From a checkpoint of a small contrastive audio-text model.
Training: soap at rate 0.0033, 7600 steps.
Data: 26041 training examples, 149.4 epochs.
Rows from block 3 of the text encoder, named by matrix and row number. Rows with one number belong to one attention dimension. Each number is 128 + 32 x the weight over its row's rms, rounded and kept within 0 to 255. All counts start at 0. After the name is the row's rms in percent of the matrix's.
# v: attention query, key and value (stacked) (text_encoder.blocks.3.attn.qkv.weight, 288x128, the v third), inputs 64-127
# proj: attention output (text_encoder.blocks.3.attn.proj.weight, 128x96, transposed), outputs 64-127
v.18 105 [145 140 101 146 144 140 145  95 117 140 139 115 106  94 134 132  99 100 139 178  75 167 166  75 140 157 129 125 133 112 106  99 129 141 174 174 121 174 134 172  93 155 172 144 144  76 164 197 153 120 117  71 147 128 181 108 116 170  60 117 112 141 174 150]
proj.18 103 [132 103 130 191 139 123 149 169 161 127 108 131 148 100 161 136 135 152 111 164 155 114  90 197 158 123 131 141 185  71 163 167 149  77 110  97 126 101 153  64 116  97 121 122 189 170  85 156 115 107 120 170  85 174  58 116 131  78 170 158 136 145  96  94]
v.19 091 [174 120 157  84 142  72  93  87 162 116 114 110  94 144 167 145 135 146 152 158 120 163  93 123 139 132 117  96 116 118 118  98 146 128 216 159  40  84  98 140 152 166 217 157 100 145 182 150 110 188 136 117 122 116  86 147 122 125  99 183 172 160 175 122]
proj.19 084 [129 189  92 199 136 183 157 113 117 158 143 143 156 178  73 148 110 174 136 129 109 109 165 127 125 173 107 178 161 112 176 156  97  87 113 107 181 159 157  99 138 112  91 119 148 156 116 156 180  72 144 137 129 102 104 141 196  83 104 168 140 101 124  84]
v.20 086 [143 144  82 166 142 110 183  64 109 121 121 103 142 170 219 178 117 127 141  67  98 106 138 143 132 161  85 135 123 171  85 137  99  81 162  94 124 135 170  91 135 133 120  73 139 186 121  91  76 124 139 126  84 102 158 148 109 162 102 131 133 137  91  94]
proj.20 083 [122 141 217 116 114 225 161 106  97 162 106  69 118 126 107 124 123 206 108 165 194 102 134 118 152 130 121 115 118 119 182 119 127 162 114 193 143 138 127 127  68  91  77 122 144 106 204 193 138 132 159 169 144 144 121  99 161 163 134 135 165 141 118 103]
v.21 108 [111 177  79 125  77 170 112 136  97 146 119 131  69 106 173 138 168 158 140 151 104 143 156  90 131 152  76 107 176 149  74 122 110 129 113 138 179  99 127 156 137  92 148 139 184 175 107 141  70 122 127 116 164  81 138 137 146 179 119 161 119 150  88  98]
proj.21 101 [143  94 138 143 128 124 129 108 138 132 117 122 139 145 120 130 134 125 117 113 113 126  81 132 126 129 173 142  82 117 133 135 166  83 153  80 117 143 150 122 149 110 127 102  65 107  85 128 117 106 147 195  32  83 173 105 114 111 128  88 132  97 141 120]
v.22 082 [158 156  84 147 143 107 151 118 126  83  97 132 107  86 137 130 132 107 123 122 132 131  62 166 141 108 176 110 124 146 175 126 177  96 137 118 156 165 137  82 165  65 127 116 189 152 115 190 141  98 173 103 106 126 138 192 110 123 106 136 128 195  63 178]
proj.22 077 [191  87 117 159  86  96 131 124 109 103 152 147 123  95 154 114 131 215 121 217 107 127 195  92 128 174 102 121 115  67 107 112 138 111 183  60  65  63 130 132 147 128 113 132 168 112 131  81 126  78  82 180 161 109 179 138 127 122 117  90 112 155 146 149]
v.23 096 [106 170 134 135  57 119 116 172 143  98 106  69 132 146 135 166 116 134 146 163 170 173 149 137 146  97 161 122 170  58  88 108 152 145 173 118 143 122 130 144 133  85 148 116 122 146  98 151 170  74 159  66 151 144  74 130 142  96 147 114 127 117 128 155]
proj.23 091 [145 154 101 121 163  86 165 116 143 115  82 147  67 127 171 163 116 100  79 118  82  76 151 119 136 143  90 174 133 131  78 153 108  89 179 161 116 163 134 178 155 105 143 122 149 103 119 138  93 110 126 157 117 105 203 152 193 147 115 115 152 136 121 149]
v.24 087 [118 157 146 101 125 128 122 116 151 162  95  80 127 146 123 120  92 115 150 111 117 148 143 105  93 188  96 112 207 166  94  94  77 108 148 172 121  83  84 136 151 131 174 181  89 127 149  98 158  84 141 145 106 173 128  92 142 128 185 110 152  96 130 122]
proj.24 089 [138 161  96 123 142 144  52 168 168  84 132 141  93 125  71 123 155 153 116 129 126 141 119 159 147  94 137 144 109 149 127 167  70 138 114 105  83 123 107 188 135  91 171  88 135 142 134 189 121 151 163  76 102  38  98 135 146 152  86 136 119 122 157 132]
v.25 089 [ 87 123 108 165  63 108 137 126 127 135 131 123 166 144 121 127  80  97 149  82 154 150 122 104  91 104 117 136 185 173 119 162  89 122 145 122 155  82 137 107 132 116 135 129 156 176 185 100 117 146 108 160 118 146 146 172 156 140  87 135 171 116  82  87]
proj.25 087 [111 148 139  35 181 127  80 133 131 101  99 165 123 148 118 156 114 175  90 192 124 107  88 125 167 150 143 132 135 107 104  97 166 120 145 121 117 157 125 206 131 119 100  73 113 103 153 101 170 104 157 116 184  80 147 153 123 176 169 166 120 130 188 125]
v.26 100 [ 86 107 144 118 116 108 158  62 148 155 128  55 167 199 108 127 138  86  97 157 104 115 122 175  63  89 173 117  82  80 159 101 152 101 134 102 133 154 128 151 120  17 127  81 128 128 116  88 134 124 128 153 113 149 141 168 156 127  89 133 143  62 159 123]
proj.26 101 [179 151 123 128 155 171 130  98 147  92 120 126  58 123 146 200 111 158 133 100 120 177 103 139 123 156 119  78 142  80  86 114 127 114 165 176 164  89 116 111 104 156 137 143 117 121  96 160  86 136 136  90 163 128 103  92 154 124 169 141 116 138 112 155]
v.27 094 [115 122 144 140 119 114  74 119  91 123 128 150 145  99 111 167 113 147 108 123 133 112 177 147 154 126 155 124 167 169 116 135  99 107 113  65 126 135 160 114 123 174 207  66 127 110 137 110 168 124 134  69 113 146 115  59 114 108 115 101 148  62 137 154]
proj.27 091 [188  90 149  87 100 134 180  95 163 173  97 130 121 167 163 171  82 103 102  63 116 116 102  91 166 173  91 119 140  90 152 136 124  76 152 116 160 115 152 168 187 121  53 152 122 154 100 166 118 200  98 158  59 120 126 151 173 119 139 136 130 189 104 165]
v.28 104 [122 143 113 139 108 175 187 146 153  95 136 129 182 209 184 146 116 110 100  80 128 118  95  98 135 112 105 166  74 140 146 142 172 109  94 155 101 163 114 128  77 173  92 108 129 112 132 179 132 141  94  83 151 130 109 105  79 119 107 178 134 130 124 143]
proj.28 101 [136 127 143 116 128 123 122 125 110 123 109  61 155  93  89  92 156 135 119 212 180 105 119 152 172 143 140 116 162 132 183 103 131  99 179 147 146 173 130 105 106 131 183 143 124 178 161  76 108 122 149 133 121 163 134  68 160 134 128  84 178 131 122 133]
v.29 098 [147  96  95 119 133 150 136 138  63 136 166 128  92 177 119 136 123 149  76 124 147 156  68 113  67  92 159 102 103  65 185 192 142  93 114 114 150 170 149 194 133  77 135 144 166 106 183 127 122  87 142 194  95 167 106 124  91 133 165 178 156 130  95  91]
proj.29 090 [ 83 174 135 103 105 138 120  73 150 135 139 182  77 124  93  75 152 117 150 119 131 121 165 158 139 159 142 174  98 136 135  97 137 163 178 123 147 104 157 103 162  90  77 113 103  83  88 110  89 157 158 119 145 106 169 156 100  82 106 139 132 133 140 126]
v.30 092 [168  69 124 139  81 133 101 142 104 111 157 137 115 122 131 139 171 126 119 106 139 152  84 132 142  94 159 125 225 149 104 145 123 160 196  46 120 120 125 172 173 141  83 139 166 181 127 128 117  98 208 102 166 123 157 169 159 115 130 111 181 103 152  77]
proj.30 090 [167 168 141  86 180 125 142  77 142 163 111 125 161 120 106 122  94 116  81 172 150 116 165 119 100 183  73  94  96  47 106  84 128 122  86 167 127 124 173 117 110 142  89  57 150 114  95 181 183 154  93 154 123 152 112 172 130 108 157 142 131 101 117 196]
v.31 090 [117 126 181 133 127 126 181  85 174  89  81 116  76 133 181 136 129 108 151 125  75 161 114 208 169 117 148 149 129 148 139 152 124  86 168 133 177 170 129 193 107 130 142 151 192 158 124 152 118 160 121 148  98  79  85 154  96  95 162 117  85  83 100 134]
proj.31 095 [152 137 115 100  85 133 123 104 131 187  77  92  93 118 169 214  86 139  96 132 132 101 147 133 151 110 112  97 135  99  78 126 127 127  76 146  80 132 133  62 136 145 154  86 111 100 132 133 106  94 142 175 122 129 104 105 123 148 116 137 189 117 119  94]
v.32 099 [163  76  87 129 158 117 132 127 150  89 152 166  87  98 154  75  93 134 152 182  50 139 139 177 162 146 103  68 144 113 105 114 131 136 139 135 117 119 122 151 122  99 177 146 134 132 136 113 108  86 131  92 135 130 197 118 131 172 116  93 195 138 159  52]
proj.32 095 [111 162 152 151 162 119 152 128 163 208 165 103 161 126  61 138 192 105 150 113 137 105 108 158  94 118 122 153 142  80 169 135  96 188 143 148 105  98 201  81 126 138 113  87 162  70 120 111 161 116 137 162 146  78  86 141 128  80 154 180  79 128 126 113]
v.33 106 [165 135 134 111  92 167 104 133 145 124 145  98 153 175 116 134  77 123 168 113 119  88  80 160 186 128 133 157 173  61  95 107 102 144 168 168 115 127 130 119 105 138  84 120 112 106 124 117 177  63 168 129 199 109 142 108 110 119 118 177 108  93 139 173]
proj.33 100 [ 90 110  77 116 169  76 125 118 132 115  82 107 116  74  96 144  94 120 120 173 102 112 142 159 125 123 104 115 156 141  99 132 133 127 151 156 152 119 161 126  56  69 179  96 157 165 122 111 117  55 115 140 109 134 135 195 116 123 166 111 225  88  96  89]
v.34 104 [ 49 124 220  69  87  96 119 142 166 121 126 129  81 145 145 113 123 156  95 164 132 144 127 121 151 148 151 101  62 118 147 178 185  94 110 105  88 106 134  83 109 127 124  49 148 167 136 134 133 156  87  85  89 145 143 129 144 191 110 186 144 134 130 142]
proj.34 104 [167  96  98 208  90 177 151 105  98 116 162 117 150 147  94 115  73 106 100 136 110 108 146 115 137 142 130  77 110 143 154  99  96 119 188 166 137 138 151 141 124 139  88 156 116 124 139  93 100 132 204 167 160 124 106  86 176 124  73  99  92 115 123  75]
v.35 094 [131 117 137 111 113 105 155 101 138 178  77 128 155 106 119 115 109 119 132 173 169 155 136  88 138 115 181 150 139  98 124 139 111 181 190 119 127 154 109 139 127 121 119 115 163 124 134 154 172 167  87  84 132 196 153 129  27 127 109 124 133  80 127 164]
proj.35 098 [102 109 126 159  87 156 133 138 127 146 102 154 118 104 151 165 109 142 111 185 142  50 123 155 153 163  94  70 147 100 168  49 180  84  97 135 143 128 133 116  89 154 111 100 154 169  93 105 152  83 163  86 145 125 111 134 159  92 155 119 145 109 150 148]
v.36 106 [139  77 163  98 103 115  96 131  96 119 162 121  88 123 122 135 135 132  75 178  95 128 124 135  96 157 128 118 158  96  65 166 104  76 143 165 171 143 166 167  90 125 103 139 114 153 204 106 121 100 110  89 108  99  83 122  85 159 159  98 113 160  54 170]
proj.36 110 [125 108  83 144 149  81 115  98 134 133 121  65 174 176 136 104  94 132 198 114 172 113  83 139 112  85 105 162  89 122 155 122 175 175 106 108 153 106 141  49 131 115 110 115  62 107  81 161 109 155 140 109 156 130 174 183 144  92 117 132 171 182 152  47]
v.37 097 [143  96 152 166 131 130  77 139 155 133 149 187 124 135 200  97 137 150 128 159 146 127 145 102 136 139 130 105 132 116 155  96 192 160 137 151 151 185  76 144 167  75 145 138 163 129  83 111 147 108 153 106 140 119 189 148 141 107  75 106 164 163  90 133]
proj.37 097 [136 118 149 153  82 145 132 101  90 198  51 125 155 111 120 137 196 140 154 110 135 176 103 119 131 140 120 155 106 113 114 122 102 136  83  80 125 102 147  63 131 217 177  99  85 102  89  71 147 120 167 125 196 133 150 104  60  95 188 120 108  66 103 158]
v.38 092 [ 99 141 107 148 159 175 154  97 108 104  90 140 177 123 130 128  72 155 125 110 132 152 116 117 128 126 148  47 152 107 158 149 162  99  98  75 131 130 162 153 146 149  98 128  89 119 119  36 139 148 139 150 127 121 144 139 154 189 143 163 191 108 118 157]
proj.38 088 [127 114  91 167 120 131 104 107 143 124 144 111  77 162 119  81 137 137 106  95 103 176 130 151  87 183 118 112 124 128 131 103 145 193 147 113 166 135 107  99 113 136 169 130 155  70 149 202 117 148 137  98 154 142  86 124 159  37 138  79  21 135 109 106]
v.39 098 [136 136  63  78 140 170 126 137 168 101  66  62  86 100 114 114 119 126 106 162 116 100 103 155 127 123 106 146  45 116 161 176 135 129 157 149  59  82 136 112 129 142 106 138 127 131 128  86  68 188 120 159 136 118 133 178  95 150 123 154 172 110 152 107]
proj.39 106 [ 99 107 147 138  77 170 151 142  62 103 139 144 133 139 154 187 111 126 144 136 144 127 101 114 120 100 151  95 141 137 116 152 123 122 122 133 163 124 134  85 101 156 153 125 171 140 125 107 167  47 142 175 106  85 169 124  94 163 113 166 106  76 169 106]
v.40 099 [180 230  78  56 112 164 124 166 159 112 115  86 148 164 129  99 150 129 113  58 100  83 136  74 157  99  68 158 101 110 153  79 145 135  65  96 143  97 105 170 149  80 132 101 167  84 105 126 158 110 133 149 168 152 145  77 148 161  85 142 153 121 118 172]
proj.40 104 [128  64 159 120 188 193 159 149 124 111 129 175 112  84 115 129 213 160 135 106  84 169 145 160 143 120 174 171 174 141  79 162  78 105 178 150 138 184 178 176  80  98 146 143  95 156 166 143  72 110 140 169 118  87 149  72  95 128 148 133 127 136  73  81]
v.41 106 [ 98 156 170 164 108  65 150 109  93 136 142 151 143 166 161 109 150 127 146 150 204 113 159 129  70 161 165 111  80 114 150 104  81 107 140 144 183 174 133  68 148 100 186  91 106 126 116 193 165  86 125 149 114 130 130 117 130 115  79 157 134 132 150  70]
proj.41 111 [177 178  80 170  58 158  94  88 169 161 149 150 114  40 114 135 127 128  83 120 142 105 107 174 137 121 130 151 141 100 171  94 154 138  96 168  84 124 113 157 115 121  90 183  63 146 128 111 102 149 177  88  90 180  93 157 175 137 133 120 164 123 114 217]
v.42 102 [165  80 126  98 152 111 147 163 113  77 195 179 124 192 169 109 108 171 126 124 161 169  96 114 126  86 118 113 112 100 187 171  90 132 143  78 108 115  47  94 157 138  89 137 114 117 122 119 171  73 165  80 163 146 178  98 140 150 156 106 160  70 171 130]
proj.42 091 [131 154 123 117 132 140 133 161 148 144 137 125 136  66  57  89 123  46 135 111 109  98 137 171 173 140 107  91 126 158  66 113  98 158 139 157 132 132 178 149 120  97 120 161 142 134 163 102 118 200 116 186 109 127  82 188  82  94 121 195 117 126 164 108]