A small contrastive audio-text model, trained from scratch.
Model: 5.13M parameters, mfcc input, encoder arch jasper, encoder norm batchnorm, encoder activation silu, encoder depths [2, 2, 2, 2], text encoder width 128, text encoder layers 12, text encoder norm rmsnorm, text encoder activation gelu_tanh.
Data: trained on short read English sentences (LibriTTS-R), 26041 training examples, 149.4 epochs.
Rows from block 6 of the text encoder of a small contrastive audio-text model, named by matrix and row number. Rows with one number belong to one neuron. Each number is 200 + 20 x the weight over its row's rms, rounded and kept within 0 to 999. All counts start at 0.
After each neuron's rows are labels from the 100 texts, of 14848, where the neuron reaches its highest value: "tokens" is the input token at the peak. Only what is clearly more common there than usual is listed. The data: short read English sentences (LibriTTS-R). In brackets: how many of the 100.
# fc1: MLP up (text_encoder.blocks.6.mlp.fc1.weight, 768x128), inputs 0-127
# fc2: MLP down (text_encoder.blocks.6.mlp.fc2.weight, 128x768, transposed), outputs 0-127

fc1.417,206,213,165,225,194,190,182,214,206,189,187,231,194,158,193,194,166,195,189,214,210,186,213,214,205,203,175,233,207,190,180,227,222,207,222,202,200,222,198,203,206,199,194,194,219,164,229,186,189,201,165,171,179,155,168,173,202,224,197,237,191,178,182,181,186,213,237,194,228,211,220,200,218,186,246,190,206,165,180,216,182,167,189,187,207,228,230,165,226,191,178,213,173,219,216,216,211,182,207,216,196,186,163,190,190,218,204,220,214,193,196,222,207,213,227,208,171,179,218,223,206,188,232,201,204,159,226,195
fc2.417,177,146,181,207,243,206,207,224,224,213,214,185,186,236,179,211,203,180,181,162,195,171,203,224,226,237,192,198,191,177,191,199,166,214,197,208,223,206,217,177,173,232,200,190,199,204,191,183,169,198,177,176,191,185,210,183,214,217,207,216,205,204,195,210,226,157,207,206,190,202,164,226,231,190,208,174,230,230,207,215,181,183,196,199,221,218,196,217,191,214,157,154,216,186,199,223,167,188,208,208,206,181,186,186,201,198,207,210,198,196,201,242,213,218,218,182,211,175,161,195,228,209,179,216,183,227,188,228
tokens: "be" (9)

fc1.546,222,168,194,192,218,244,212,177,219,182,200,207,188,224,166,175,182,180,175,185,167,224,193,199,176,200,214,220,185,171,209,210,212,200,179,212,217,220,196,165,205,168,185,222,190,186,176,211,232,240,214,202,205,262,210,223,175,197,178,210,225,167,214,189,206,181,211,194,199,200,180,223,210,219,181,203,214,186,207,195,163,203,224,184,185,227,181,153,192,196,182,187,175,190,215,198,182,206,199,157,178,199,176,188,210,202,191,189,159,189,177,166,198,177,190,194,242,196,189,205,225,225,216,178,198,200,205,199
fc2.546,205,201,183,188,209,224,177,211,185,226,214,188,229,197,193,234,173,202,218,222,206,210,203,185,177,188,202,231,152,190,234,175,216,205,163,195,213,188,163,222,205,195,205,150,218,205,217,208,189,194,176,238,198,204,188,229,190,202,181,216,180,196,217,218,206,183,200,183,230,183,191,200,180,223,222,178,198,186,236,188,200,192,179,179,198,215,173,200,194,205,212,221,198,204,229,202,236,232,172,178,195,243,234,215,215,222,216,240,181,210,191,212,197,216,199,197,193,192,196,206,225,204,173,139,205,159,201,185
tokens: "<end>" (96)

fc1.271,187,195,201,194,212,171,163,236,172,181,191,204,190,215,187,217,159,213,217,201,199,196,209,160,196,203,218,202,166,157,201,171,157,203,196,179,214,182,235,204,210,180,182,213,202,246,166,203,191,176,230,188,202,188,197,153,183,210,219,212,210,173,207,180,190,183,190,198,216,164,243,194,175,195,199,200,192,206,202,209,204,180,201,226,201,189,226,196,166,198,201,181,178,202,214,214,206,190,182,250,190,206,193,215,188,180,192,220,152,200,201,182,179,202,194,199,183,207,160,163,191,175,218,196,236,213,188,192
fc2.271,235,228,198,180,215,177,196,201,224,226,197,186,219,165,192,191,225,216,197,188,191,230,193,189,223,221,210,223,174,182,214,197,211,217,204,193,226,181,220,215,179,192,176,173,247,206,225,199,213,193,169,193,182,219,232,223,169,211,176,179,222,218,204,175,232,174,194,183,166,177,204,195,198,220,204,237,201,202,195,210,230,215,220,233,182,177,187,221,252,189,190,200,176,184,210,199,196,182,197,192,181,173,191,213,232,218,233,216,238,204,227,237,211,210,191,211,188,189,201,230,213,170,219,193,214,218,176,183
tokens: "all" (7)

fc1.679,206,209,208,237,194,198,188,206,182,208,195,207,206,195,168,213,195,184,216,225,216,181,209,237,201,185,222,181,181,200,207,176,228,222,170,186,148,212,231,182,180,187,173,200,204,222,232,178,183,181,202,202,206,220,231,205,227,224,182,241,199,196,183,220,201,215,207,223,183,222,218,191,185,174,234,206,184,245,208,198,191,198,190,217,187,190,176,192,195,194,200,209,205,199,196,246,189,227,213,199,164,217,247,232,195,204,238,191,169,212,217,183,217,224,206,211,248,176,226,217,204,198,174,193,197,161,186,207
fc2.679,170,167,239,177,215,199,172,178,195,184,196,199,249,186,223,201,229,234,187,218,193,179,198,225,215,198,182,207,172,188,205,216,169,196,219,208,215,175,216,192,208,176,194,183,191,180,159,175,190,227,182,216,219,206,173,228,194,187,208,191,214,193,199,204,207,211,199,243,187,221,222,206,207,171,204,211,215,246,184,195,212,212,228,185,234,181,176,201,219,228,201,185,208,213,194,242,199,188,173,225,257,187,199,215,212,254,202,201,198,191,202,190,199,232,194,209,205,208,210,191,220,195,231,220,225,226,206,198
tokens: "never" (30); "the" (8)

fc1.69,187,198,224,242,193,214,198,209,202,174,200,172,206,181,200,206,195,201,188,231,204,200,200,221,203,180,193,209,234,210,201,181,189,194,244,159,184,191,209,186,171,178,197,178,178,221,230,183,229,203,161,221,233,211,185,200,209,172,175,199,176,211,196,226,239,164,202,179,202,219,199,243,218,181,200,188,232,166,223,181,251,184,197,174,215,194,207,218,194,188,227,151,203,208,198,200,173,213,227,198,212,225,227,216,220,222,186,226,191,189,215,191,206,197,181,181,237,198,203,195,230,184,190,200,210,169,204,204
fc2.69,207,191,213,224,204,194,228,154,200,195,185,241,180,242,201,186,192,185,207,214,209,186,174,213,189,193,220,185,207,182,201,248,185,218,233,237,168,224,214,201,201,199,216,211,198,203,175,172,208,209,212,199,223,205,187,222,202,209,202,223,182,215,186,185,150,185,174,240,192,189,213,221,209,209,180,189,153,207,199,198,233,213,199,194,201,220,224,235,161,184,229,200,200,187,201,195,190,175,215,188,179,207,187,205,217,205,206,197,216,224,182,138,238,200,179,220,196,222,210,209,167,182,201,219,227,205,184,187
tokens: "all" (44); "o" (8)

fc1.584,262,218,221,193,189,177,250,210,199,198,211,208,224,205,205,220,201,212,203,194,209,211,222,161,203,161,188,193,204,190,182,206,196,230,222,180,182,197,186,214,181,196,207,196,204,201,213,198,192,183,213,178,183,161,189,226,204,210,198,243,245,183,191,230,152,170,198,171,186,204,217,197,181,182,186,144,202,234,200,201,216,204,207,231,213,180,196,201,196,177,185,183,196,186,213,189,209,209,195,210,259,188,197,225,199,232,195,199,219,194,190,177,170,181,188,209,205,211,183,205,211,183,205,215,173,220,173,167
fc2.584,185,240,219,165,224,204,202,213,224,196,199,166,184,188,188,225,201,197,198,156,241,189,215,216,233,183,202,237,152,195,188,191,187,177,197,223,211,201,200,179,184,201,199,180,221,191,196,203,186,179,201,207,214,197,225,211,209,187,190,225,202,193,184,196,197,190,212,189,219,173,228,193,196,218,227,215,165,168,222,199,164,167,184,223,201,169,190,228,222,208,196,158,206,199,197,213,179,195,197,221,168,199,179,188,178,198,194,201,221,230,208,200,222,225,171,201,224,178,181,220,167,164,213,145,218,186,197,179
tokens: "be" (7)

fc1.593,216,181,185,223,201,197,243,186,192,181,169,205,212,204,232,202,200,215,236,193,217,231,225,204,193,169,249,213,156,236,209,182,165,188,174,219,205,209,240,188,193,208,209,225,183,228,180,161,216,226,210,191,204,228,178,199,199,186,208,221,212,199,202,204,182,223,204,184,183,202,194,197,227,212,204,166,187,194,169,188,191,223,226,201,224,186,197,179,210,207,196,240,176,229,234,208,186,190,202,229,175,193,192,197,176,208,156,200,212,190,229,228,194,171,216,212,196,199,202,242,184,192,207,219,185,187,214,171
fc2.593,222,203,185,180,191,179,162,180,203,190,241,192,227,162,166,205,195,210,208,182,201,176,178,210,171,216,151,199,195,225,196,202,242,209,192,174,194,195,217,213,212,244,187,182,197,184,203,191,150,170,177,193,212,192,177,207,223,204,176,199,189,225,182,190,243,193,197,200,217,193,187,178,218,188,136,213,211,243,215,236,201,202,181,218,181,189,197,197,187,185,187,188,212,195,187,211,213,205,184,171,209,155,211,198,244,193,211,233,193,212,185,180,178,219,192,189,181,202,186,184,215,204,204,188,191,199,192,209
tokens: "<end>" (32)

fc1.370,212,225,233,221,193,169,189,188,227,186,227,235,199,170,193,167,211,215,168,239,189,203,184,184,190,174,229,211,200,213,202,236,195,201,203,217,182,211,210,185,196,179,193,219,202,169,172,184,241,186,213,229,213,241,209,184,183,207,176,170,198,166,202,181,248,214,204,216,220,177,191,175,188,213,189,196,201,215,198,197,149,194,179,205,189,184,191,203,193,200,173,182,220,185,176,214,188,188,183,170,173,239,211,184,224,215,207,216,198,243,219,185,240,192,211,208,188,191,183,204,190,207,215,179,237,195,212,206
fc2.370,170,198,204,186,245,210,222,176,181,186,214,211,199,209,201,209,201,199,213,225,228,244,159,198,181,199,164,179,183,212,203,208,203,178,188,176,208,223,184,226,194,188,206,164,198,206,167,187,233,212,167,200,184,197,202,241,191,172,167,238,193,200,212,223,206,209,196,209,176,165,214,204,192,200,224,228,164,236,191,193,211,235,184,188,195,196,199,258,195,227,177,156,211,209,222,201,201,209,215,207,199,203,220,217,222,204,196,201,210,211,196,182,204,206,198,178,225,239,182,188,158,203,192,216,205,171,218,189
tokens: "<end>" (45); "and" (7)

fc1.742,204,222,179,203,190,182,191,206,192,213,202,209,188,162,208,214,169,189,169,205,216,208,184,186,211,229,236,222,224,185,197,213,193,199,224,228,195,200,193,193,218,185,219,219,224,177,190,182,208,216,217,186,196,184,195,238,230,197,170,172,183,184,214,162,227,227,208,185,219,168,248,236,210,169,216,168,167,181,161,171,200,170,207,174,210,210,213,214,177,221,197,167,176,211,182,189,202,208,224,196,198,172,201,175,193,202,222,196,161,193,210,218,232,194,228,171,185,200,164,206,197,194,172,214,198,218,221,180
fc2.742,161,195,220,201,207,206,223,196,167,206,219,209,216,183,197,224,220,164,214,195,218,184,207,217,248,187,214,178,198,190,193,223,198,184,212,187,190,199,171,217,194,214,188,172,217,206,204,202,215,205,158,241,232,217,181,200,177,209,212,194,211,174,198,200,196,181,190,220,207,175,197,204,201,208,210,186,225,192,214,175,184,185,229,187,203,217,177,217,169,215,224,145,184,198,202,194,209,165,153,229,236,198,170,143,167,231,172,193,199,199,199,181,165,214,181,183,209,206,211,191,222,213,181,215,204,211,227,187
tokens: "ah" (20)

fc1.293,181,200,201,213,194,193,208,190,181,208,189,229,173,256,240,205,204,218,193,217,205,231,174,190,231,190,222,182,192,215,175,196,219,212,184,203,151,197,184,204,203,169,198,172,231,181,182,238,219,211,194,215,181,184,195,215,220,192,170,203,213,210,167,220,241,192,193,165,212,228,191,240,198,190,191,219,227,170,189,221,253,218,203,202,186,247,181,200,197,187,225,200,217,222,219,187,213,190,180,181,183,229,199,229,216,208,188,183,185,206,203,218,203,223,206,208,208,223,213,194,180,186,211,232,204,198,231,221
fc2.293,202,195,185,211,226,200,206,200,193,186,228,183,194,223,188,177,196,187,199,156,172,219,214,195,194,208,230,176,192,169,192,201,225,222,203,196,191,240,244,211,197,214,203,219,176,202,181,200,200,212,196,207,212,238,201,161,193,227,216,190,208,151,215,197,181,220,195,210,225,195,201,197,212,188,216,196,208,171,219,172,202,171,183,215,241,171,208,232,191,188,182,214,168,204,193,226,200,183,231,213,186,181,245,195,198,190,190,203,209,198,176,195,226,186,186,215,214,164,221,218,199,176,169,135,175,206,164,187
tokens: "<end>" (52); "might" (9)

fc1.467,195,228,185,184,191,176,177,183,200,216,152,200,202,224,209,151,194,207,209,186,180,233,166,210,206,217,242,181,214,182,197,215,177,221,188,208,205,193,203,223,195,183,155,203,197,176,173,208,226,209,167,252,181,185,210,191,164,210,219,177,246,228,231,217,211,223,220,194,186,211,189,203,210,221,181,221,233,225,221,188,203,210,219,193,196,225,177,179,206,198,194,189,198,204,225,208,205,233,183,226,195,233,191,191,213,180,217,244,222,175,209,204,213,197,224,180,208,212,187,208,200,214,226,198,198,180,178,217
fc2.467,178,197,191,209,207,198,208,202,183,203,225,199,170,195,208,227,186,199,182,224,175,183,195,205,171,213,204,167,201,193,184,202,193,178,220,178,203,210,219,215,219,191,222,186,181,209,183,195,201,185,208,204,186,185,167,221,164,157,222,229,166,209,229,201,203,216,175,199,194,164,210,185,238,183,209,181,170,193,183,170,192,245,177,176,188,180,197,235,216,187,203,196,178,185,145,205,191,212,184,187,179,194,230,181,234,220,182,229,172,162,214,189,217,177,200,185,217,185,189,166,174,200,204,220,167,175,232,200
tokens: "<end>" (26)

fc1.167,181,187,205,226,172,228,209,231,199,182,187,202,214,190,210,171,201,183,192,192,173,201,188,188,191,204,244,172,191,187,229,211,212,186,237,192,196,227,193,205,187,188,183,196,216,207,188,216,191,194,175,213,170,210,145,194,194,243,236,177,236,211,198,182,210,193,193,162,181,188,249,216,208,187,168,191,194,186,173,186,170,207,190,193,172,238,216,198,198,210,193,190,173,197,175,178,189,216,214,218,232,181,165,200,188,225,188,210,177,220,213,191,204,166,204,207,211,197,169,205,248,161,203,183,187,183,200,191
fc2.167,229,199,216,203,203,216,192,208,184,206,192,200,179,180,194,257,231,208,178,218,211,226,172,228,239,217,210,201,194,225,191,221,180,232,203,186,193,208,180,186,194,222,253,218,196,248,187,201,238,208,237,198,187,195,222,208,209,220,205,212,221,202,201,180,183,210,201,210,188,232,174,185,202,196,207,184,222,175,149,211,214,186,201,183,177,203,189,215,197,176,205,212,203,214,186,227,208,183,170,200,216,219,239,196,201,241,178,189,217,163,199,229,222,184,175,197,200,193,217,163,232,206,200,222,232,218,212,195
tokens: "ah" (22)